{"arch": "dit", "model": "image diffusion model", "dataset": "photos of arthropod specimens (BIOSCAN-5M)", "train_examples": 97500, "image_size": 48, "horizontal_flip": false, "conditioning": "none", "objective": "epsilon", "cond_dim": 192, "norm": "layernorm", "activation": "gelu_tanh", "mlp_ratio": 4, "head_dim": 32, "fused_qkv": true, "qk_norm": true, "inner_norm": false, "patch_size": [6, 6], "layers": 10, "width": 256, "positions": "sincos", "optimizer": "adamw", "lr": 0.00083, "beta1": 0.9, "beta2": 0.999, "eps": 1e-06, "grad_clip": 5.0, "cautious_weight_decay": true, "ema_decay": 0.999, "steps": 15000, "batch_size": 64, "epochs": 9.8, "lr_schedule": "linear", "final_lr_fraction": 0.1, "warmup_steps": 750, "weight_decay": 0.3}
Rows from block 6 of a small image diffusion model, named by matrix and row number. Rows with one number belong to one neuron. Each number is 500 + 40 x the weight over its row's rms, rounded and kept within 0 to 999. All counts start at 0. Numbers have three digits each.
After each neuron's rows are labels from the 100 images, of 14976 (inputs lightly noised), where the neuron reaches its highest value: "colour at peak" is the nearest of a few named colours to the mean colour under the peak. Only what is clearly more common there than usual is listed. The data: photos of arthropod specimens (BIOSCAN-5M).
# fc1: MLP up (model.blocks.6.mlp.fc1.weight, 1024x256), inputs 128-191
# fc2: MLP down (model.blocks.6.mlp.fc2.weight, 256x1024, transposed), outputs 128-191

fc1.185:445565584504492559421537498494525569531497499511531530442463507521466490466405517565435480457523494454499493480461538546448470413426522501441537543497503461479455471467557503592474517535522443
fc2.185:531449426484505475454489467468519456468496542482483471493480499544444503450496540550454531488504488537487487510505498431490543532465432495477464468461485484511469486493502524535548487498560443
colour at peak: grey

fc1.643:449525573498497496513512546554513425549570497509465458546505481519490527558500492572557527460580490456525543417466485514477399468501449448478518523433524523504454411452551477416566470476465459
fc2.643:499557499492545594497473456494499541479469546499525535530533518555547509460497455401439510518459484461491500462492498431419589445478425548519505521561502474541444454457527547594556444530507452
colour at peak: grey

fc1.599:473527529503505487518486487496488501503560468489467524499552498457498446505563562500406503539451532458437586465465503451457557460445506504533427511523544533447546458535495560493473507462504463
fc2.599:525466425471520497556455386502503448488488506500516525542483458462602472492525493534427479564467485509489491579523456464520537574485517451527544503509479526484533503514472443480549513484474463
colour at peak: grey

fc1.313:497473469561465496444463453470467490497485501507474495423539508468486539435528516447487448455543481576511491462509550493483482521527567563501459491491483553468464497548626540508473536478506505
fc2.313:512490496475508444514428503518489528513483528495549530515437465435560489502483472486434563529506503439509466525475562447493491440503476504478517481490518439532522522529416505440498519411543566
colour at peak: white

fc1.386:471356541514526447483568516507486502501488505538506600496469428495480471446505567562495495443481441457376492465580507450498454456474524517487512528433547492525466502517496468455542527499499445
fc2.386:499478376491568525503468515453510483479480582540511530510516504535541493465498546516519525553497498511487497450485506547418462509489484517474470513554460511436461530503503425492535530533494456
colour at peak: pink

fc1.561:521540491511476441505536481465494511505457508484452446400466531525475495594502498416441496506433456536515537506490464492475435506465466461393546507440481456472530520505445435451440480489488484
fc2.561:510468497501483474496527589425531473511514501509523507486442476510559484510534477457504502489491444472491458501542470503535478491531499542457463443467457516463541447469583406458536541500478521
colour at peak: grey

fc1.20:458454529484507425510521490496544503528465512504509493444486566501447523376564526562522513448485517420454518507495409487455584461457569549424476492434471494500492463541461511519489456487484460
fc2.20:491517437496492473480494437497535465475451444480515498473518442449568534506512498558504528519481494507538411528491424541380530505526494440453504507510498473508469610522543424540530494490574476
colour at peak: white

fc1.252:465517453533539553498549498469541501446414485541575486558552523457502436455461467572450509456493537481517469508552515504485470590532497541477548519500432493548554457487489474511520490495482518
fc2.252:498494529396425457524526467485474502517530481487610531510425475531491467459488541609523499479539452518499516534507553496498501440490441471502544507482547518532492495529519460494529506539418540
colour at peak: grey; brown

fc1.265:497529550554507511463476537480492495474470488547526486515541627518440542541538448459573545537487487476466473505523453574488480518507519516558496475539494521468494508479506463466532472555459572
fc2.265:515439475544544488520439548464543478509539466522510490513489371536439479556511477457565537487535512500455532506529486491471510435469511454513555535627479552519488506488484530523501491549408444
colour at peak: grey

fc1.565:498518425419459427417496484499555486524497518527528460473474463485531477479573479532545479514547495525472557516554487491454486532438541483516488534417463479492501553435482433454547461459474524
fc2.565:516504514520545469532514437483407493515439504470514504559478523552563534462541452434558545467511507547488534589483535507414520501517467517451496506550530537596490450492535548479529498472564372
colour at peak: white

fc1.651:453639557543603492484583584524526515418517495505457518490487496519469431459553531537500522482514454506447540430468474483450499543521478498456528507499450516481448513502458481512490555476518483
fc2.651:468393415445452523545436477491452468503476510477494463582462505494482461455463464470481477554464477515474518508497484424537554584535512490488483498480557476467464565542527469528543519399488442
colour at peak: grey

fc1.392:425546436518544464530461592493497481479412544451533544437522452539430468458474499550504495504488482524495504473556426520462443486499484493440510469479440528526482492477516498505508423436511461
fc2.392:520515497504467455554468489490490517494441404543452480489521535465577485472504474455513505616501453515509495501600525527502538487526460489501546461499493426545534510448521570520473417547486481
colour at peak: grey; brown

fc1.655:435544511461439500454503511528515477534456539540528494455496572573475500500509528560488502568525507510477468497519474481528501563467491525518508480505503585524531438553509508436513467538545526
fc2.655:592415484519486508553449489440447486420561535549548460508449456531539516516518522503511536541473519519567539543463473492446451475470464501491504457516502557530579509462448525474519492463501514
colour at peak: pink

fc1.479:442461459459572541483500510513539472466497548542521503483451606505438470523490462487485506390458483547528525496521518505463538533470569540502465472521514532451568502483450577434550514425512531
fc2.479:597445468513489527555512443554495465556498488481540507545487415454461464489552482400452482492476515506510480535504540501450545514495436469498510484530523516595447480491542489509452547469547494
colour at peak: white

fc1.10:513486563495432499537468519516548559475451494536484499508477495458436499501533493502503509461515450499513528400488474532510494508465484431492457570483451492488472386400434493469483499436555525
fc2.10:455487489489568546548552489525521529521520456402489515544493494494579498475533470514463529431497552530519492556511519446489525575508454500523482547528462561529506469452446492503505486535424583
colour at peak: grey; brown

fc1.518:457444500488476482497550499439543480504489513432508463571418502482447565423586538481502532490553452459497481485500541507434588497440450513504534489529411443550478512499513502482522476558492493
fc2.518:456551497514522527470473552501554572496504492521521493466518524531554480456476547526506456500554467501502502444519464478400490415477466476462468440509506512531575502533550539465460455548552519
colour at peak: grey

fc1.688:488464465490490501450507493497487516536478606535493490472479555518460494500461602480570468534535491539533519490488536499502500479401434450517464517489511522554485517450483488480531483516543525
fc2.688:512484543538492520473518482466466498465486482437517465450496443458491526496528493466571515396492519488515504615493446499541488510435490470541431529524538442493503514511465483482525500520497468
colour at peak: brown

fc1.574:489485574526503520482531560428442542431502512477495524558526522500513409487520555490466469495510517454535460472499454536534512490486444510534548502506494531466522465556538528461550442515511457
fc2.574:450515433440510488498534512494526518486526528519465430475493506553481520478531564481476563498570537446482492465493490499512443499487474594556511568486545477548542570504464537568494425519474468
colour at peak: grey

fc1.89:445513546545494519532502508535496523555515491402511457513382565543475481583567452488455485483436519542476435484519528487541460501440492487479509441529456566513468503548445486466461523509492456
fc2.89:560439413495517516526408506512556514474495523486501459498605461610469468503543461456493521519428503517495571525514580521516414561418493521479486542476476526479495456507533507480524458500541542
colour at peak: grey

fc1.318:523455436499484440428540444520422448530514527460498461498467481567433493534486478547472561492555560450531494483512572481498477555467519529475460534529479459500512516486535605476578504507527483
fc2.318:525515529536576516477522461487501531525490468580564507512503543517432577531468473500499488501458517521523493585499539521445475527491544520484525509563499504490573479561497520532533488495452539
colour at peak: grey

fc1.556:512484410389489431549581465487439491530486502481474518451564537491514474515442561526502452502507501529447475472513590467434512526482501476525506460480508518520488479521476531495531545501492477
fc2.556:484478491557528611524492477512419459534415468567458491534474397503586507491508521557523459482479475399472489548518463506574487519522515522495530532440412551472488442507427516519537490549499487
colour at peak: brown; grey

fc1.177:459502495524559474533529512469530474499502489505477505527440491538489455487500475475580478431480478494531532495484411491526506551555524496438542454493500471375481491473499492482495443488584529
fc2.177:570511518477470514576482473524557483519502530511503510504531553484445523528509527483604566433514517487553447539480472491463532499496505513495483530490439505557548502532500480451478462478552478
colour at peak: grey

fc1.166:449451437540511457516456459438522537447478511475552496613498522534492567493541553524412434521572446476497480491462459517518592461525470452474447479501464512504524505498521524484535508479520395
fc2.166:544515566438482478484477552533478495495572509504538442478498450512526465526550549517464509544551534534426536530496468483440612575529468554403573508489513460463431494535461481514469427485503553
colour at peak: brown

fc1.661:534451406473526493546520538477435466474467491553450490381438514522481446533441459521571503459459466507404534446515471405483534523434550505405508486453532523534554510481480476501490396599515466
fc2.661:425517583550470486486544557503401497552501523497473506521474495515483516525542487487610418541409517550517538555423469591538507507455464476471479502460502570446512497535472431478499458520504467
colour at peak: grey; brown

fc1.702:522424517439543461530453544504435493460532592517482581478534509580543504488448490549535482535450511494494530468553488464481492531466496455433531412455451535519491467439518477401418543571537494
fc2.702:398605505534535536505531472525474543523509463470443457483497478508475518483508500483481510655510546483523473617534488522472519546444474508471475525521494495517464555487471557510479554504497493
colour at peak: brown; grey

fc1.349:527532463511474571496513503516535482454512492417517483519443511483497541546515482532434501526603474498573527470503505468470467421566502505434550482489488491448463542517443491529418447547505492
fc2.349:497431488505515427508485499505537453473465527575536466532528483522456508514538592563507457509537486548486473507483516563482486518511419481431466507510479474535559490444579513517528471566532587
colour at peak: brown; grey

fc1.279:503474537492513529487576481490508502475470513530505501504482582484533509468492470443560548466501578550481512452485437509514461469468517518560474514475446474476533457497555469520508464458486544
fc2.279:457496508505502464410513433474548409514487534471571510443518484490565469471458511480571462506462488435431513416451503530525461490488466494632517521412473489556489472490571518500515478457511428
colour at peak: grey

fc1.708:513522482474496470485546499528488461520509570451493496461482415478518530472496478456488467529541524514501597442518502525448489556507595511539506451448495418481508588510501510453533562581505483
fc2.708:403519501533510475545449447534481438502499429589481501545499530530460431569445578512501491548483539537548521464531463510478482442521643527463437459515483497417495590532535501476486490494487464
colour at peak: grey

fc1.238:488573401444494442551466464514514482480480477517475402497484422506487526458482547501501520536550446498507502491481490516401467433511502512492410473443474517466453486539526452526529492534547471
fc2.238:564464528517536479590524530470526488485512543510431445490499527576445485512529549522501496426517533500576452517465429507518479531503497415502566467498519487512501464461518487501479470563508511
colour at peak: brown; grey

fc1.388:511462481461552491466557511491462498502473507468509512465503597518517480503521461473467500529520499591535461451436527399511508469511522484513542486471451487498486465590504449464450540520487542
fc2.388:418451484475422475506459467561478511482518587521521520529533476525537543542459539536403471540475503515450534471452465501529420487518434533472503504498462527441501422458544562478540476493480484
colour at peak: white

fc1.147:575523477542484500491500498519443524494472556500483552461531426494524540465475506456534492475482547554454500480517545527494591492538454488491507502505503494528519529464503477561485601488534536
fc2.147:562569557494519450465495516524548433534500469499480482551512522459475448476477465463546509479567528549502495493542430501467489541501467507484509488485536472539532534521485558509506594520491494
colour at peak: pink

fc1.179:444463493543457489487512505490514486566504471474514475467455550542541505512541524499476540469508486616485464523537470493478499479539558522532514465481543488496498510611502474503505555510449492
fc2.179:569494510489510576505412560554540524448494494500492495522509522495543493526469574507480503508478536516470557514488540497463532506497539534547470531483429541562481406426497531526495486503440476
colour at peak: brown; grey

fc1.80:538507464518516448435463423495459518438519497506480472451470450559479551526510559553516541517518499529494524462481635520450466498484496470395485464449596456530520508499494504496461493495485562
fc2.80:464524540532525519510496555501507553501491421458473451522507498427459484523539546483486559501484476395550545512460543494521496525502536587487500408534497465526477481560515468515526469475531518
colour at peak: brown; grey

fc1.293:480524537537531465510523484510527493469499506509473523604457516481510479505480480467553496535524444507504536475582489474494437576506446555563524475506416481568446554478479507490437426532474555
fc2.293:487508486477445492523568545592561434490480514561499495471506499507566510500474479507544479525489533442507516504505550510554462428544561431516507508486566498426554472470486484447527517562526504
colour at peak: grey

fc1.422:430497417438495418495490512514519502503504503499451500430483456532540514528532494581492524461482502558451506488506513436459541503529490530494552481442509496486451485578482516444588485513475542
fc2.422:437562505536513555437493521499460493453455461526509495413493473465486422458453458466466537583454565459447490508518486519506449483466456527488506512504530419457457465499518518438425500478473513
colour at peak: grey; brown

fc1.491:503501511515529513448534481496457477466518453496544523506426489507458512501495486448484474485487500520538513481535447440449452425452488556583451532511492442380537539593499487496436469505494547
fc2.491:499488497493474481442537489554551479534464506613610466496483567470493496457496531450529479476459474444484530529545449550457413542464456448558609491470495466556476456457524509544526480508497520
colour at peak: grey

fc1.672:423508567527490502503526478497518531481505499497502562537576512594525564593410468385490491543492477484531508433495427495495436475450490514499521546463470521513508532541517480552483478521482459
fc2.672:492522459519518467502494509511486472489537465471456464439478483468513458541484462544554514579499521467518478400461398524513436527453515533518556508501509518435523424536473560542540434501459492
colour at peak: grey

fc1.487:523414464502522435571487476494503512502566510595525460462563500482567543544423454509482548472528479491399531495500448486538549452499494473518540509504511596481513527551520510505516483506532492
fc2.487:553564562502497493525485505466481548527517579522466499438469432492538500477449482480434488498493503458440523552492460549515501560522527423434519492488485508529496497402528464517529550524549594
colour at peak: grey

fc1.504:446487511480427487469490465538513533491553535494530549438495468516514470503465513551562517532451514448488525459497499507425524541479558451493413492452461433533507514535422485470624480467474465
fc2.504:528516538538579468490495474459478414479486434542479414446522559458446473493465485495532496584547508472494569466526514550503538439525596545525524503486571556484483614473516402551465493482568444
colour at peak: grey

fc1.736:389549417397516490484548519468530549527466533419556495443505633505492490549488485499513520451487476538507521485502455462421540523499495457458411471534474555532471449566470536510497562490491526
fc2.736:586389549603514544463474515473509493465457536493536502494549387521538490456489510543523502482425579489453480499499522462524508480519521489485514576463502483452451522441503596481553461497464451
colour at peak: white

fc1.762:534511418542479527568587519515433451531461536551450470544474504477551534519417532525556491517496539540497459470516513467497458524452511510554480484547548487514448491440502481454513604537477538
fc2.762:436506611505485464547551453601486515495472448520457472518569439493540439478471542491492500452499494446462554560470473527458430525440474505496516533497494491523512448533462515444512515534485476
colour at peak: brown; grey

fc1.119:420497486546490484518483530530503453565576549514496465542491466488449548468563520490526505483467487402449503486517488492573571428492517477514574573551563483541449525507489498541485460494487491
fc2.119:513532494510550546505455577581503400491452492470446467507541457496510511545509508520473443502410521546537570484482475520484580546477522523465417433514468486498555520531485486525472515460472534
colour at peak: grey

fc1.648:460522590619528511520533528487497498470552487488538524538414468525464496485512433437450477525516528473499458442472553489546464521485496483516548550492508474516473479442469472494530408513407478
fc2.648:546492411434467471557498449604489483495479519532525486494612535495492532471554495491526502518522423448521513434504524584457459488534439478494459422545481474519519489555497441519473456520433509
colour at peak: grey

fc1.522:444459544463446507470481564514495522546488505511446452511518481477515549459511557422455547506530609551524461479514408523480499506549543452496521480402494489477472508590602477500499440496514472
fc2.522:540529469505524471548458593473541487465493485496412499450516497487545509534479530465431430534522421445523522526466451448460520489517549538515488527397506466516515478438434522474468503538564449
colour at peak: grey

fc1.383:439581499527496485457502477463485571559506492444512444484475457430522486498462492515518442533536444460537487495536501470491454568505511524570542510485495446513498454494528373505504537427470512
fc2.383:535469485453487509537510430497478559473508555490577528439539522489578561414490492544512509543549563579513545539475508512499442499509396444531477534476527472509529459457405527503505482461471518
colour at peak: grey

fc1.256:503435524508607471452452500514431490469481562531511523425471469506479528562565510526553451438505525496489493506505481445477457533466514509540489532482477501466528426503464486551420504472524491
fc2.256:478538463475413492526536486476468416503477511514519447461476513536481475438523482506529506433427536546493560602521431482521518473467495480552394457466457528468476558495472471526547489521471501
colour at peak: grey

fc1.344:467466572452471532427465575478500486498468531516487465555507471590475541443599493475431485522594610508554477446524460504481453490490491486535554504440550489455486508533489498519477424595559418
fc2.344:470563472517527456535534560467564454474475476470482496486504460462373477458541560522495510476468399475530586557485467462503473564492519532528448494443429512504491420521453549432521476571541526
colour at peak: grey; brown

fc1.202:477489493478506538471506499524524471461504504505507454389510492511391487490487508541459434560445477542527507478482539517356538505467464485509467572501427531509449444484403545414523467442484481
fc2.202:539471467468501551570531519470469458515452457523541478520502516531458448512513500496453504577437484499488536611558408494478524514444521457458542534519523431534456517494533560509575501528472509
colour at peak: grey; brown

fc1.325:496505534475505520526472420553492467459513469524512428489512552514451557516526474514558513544498519484499463381485494523476529539487474494527496520441475529428521417502502502433504515489506518
fc2.325:366504499499506453521515574524468455497491495492447552486566495508522524488445495529461501575474510509505505531481442538533437526507458550448503496539419504508557494549509603529501530527422510
colour at peak: grey

fc1.210:450412429504517524455494513518504462483445490577540436492415506460417491473507504519555545449489494565455515479511488476486527500444498470492510472407475510490438536473425513485460544489474466
fc2.210:594575552567489483486552489557501503490496492515466528451443489465542479467490433469494521466436488515564533569494520536506493509493438532453562497570501417515417481496447503542500524515491475
colour at peak: white

fc1.640:453486428525477487494454540511458484493507529516529403499484502521466492463500499503517516414519551511479493493501500507465439502536422473539463478519539554494474492480518516494477494438481569
fc2.640:514486521468503510568501445529485496464522497504547544421452505551490529448475513464487542427484458510544497559499497462500602476493531458498538491518480474569551501464509532480514539536464546
colour at peak: brown; grey

fc1.425:515531466521508581536511482482465429490477580556511516496497572527457442405467487523504481521519493491507493483509530470560505524474516497501507505504549550556517549480546493521539534501491454
fc2.425:426463490436482476483511466492573477450466508458515481511445398483506533504498450450510509515532484481474539533439528508534498483482484503493517495590541503524381555499407525532475523537505539
colour at peak: grey

fc1.251:526531476562483456514522502451500454447481514489461514438477460411443507486475478489481561477500495505491557449476489516478465467486553492512445512551483486464440507449527494484565536478497523
fc2.251:524506479469548550549464482492492570559575518522452465509510620522467500458511506501533509479469546568542504502525450521452477519436490499521487482463462486500565511539555553473490496524548514
colour at peak: brown

fc1.742:467462404511519504443473431526508419476513512555494458467479441523540518464493462536525537493544504524481513459506506466487501462503502489524520450463450418520473473533448521419542546486471514
fc2.742:455486567499462516493512449486505455584526528481578528505545567527477491530517524454472551574490533519521537530475516527473430576463578496520484511521468476518479493500497515485475514402475490
colour at peak: grey; brown

fc1.270:510508460481491437513554474488446519531486485487532458421428524532489460600513515541470516491532509553421552474484571461422511523534547473500500504484507445552474486563497529490524524510442503
fc2.270:490513502511529526485412541544482490451406432543521498501537509432499563548434524473487494517486469487503484526477513517500461463538577554479515482434536462504561491489511442536430495495482479
colour at peak: white

fc1.722:481467430493540408552497492548396506497482498543512478447473529610482507452474554538560471469563463451457527467529419471485495485483476460451532456474439496477486510514501480515521493561461474
fc2.722:500598488514410495494463478475619562495465528543520466502494454475536484525480594440534553530485513483499499610480509491483499566487575482457524490532529486515526523514458460499502546529495575
colour at peak: grey

fc1.72:465484541545462556485493518453504499457471500466431497494542474531528527497486469447444537451512526447482535495509466482495499522568526507429482451446498480513518487533545478486496469525476493
fc2.72:522499440499510443505502530529499493522515497478423509486531506508604493493493498515481465490496524504472463551494475548467485392539510438438515550413534479477445496482420496474469472571511426
colour at peak: grey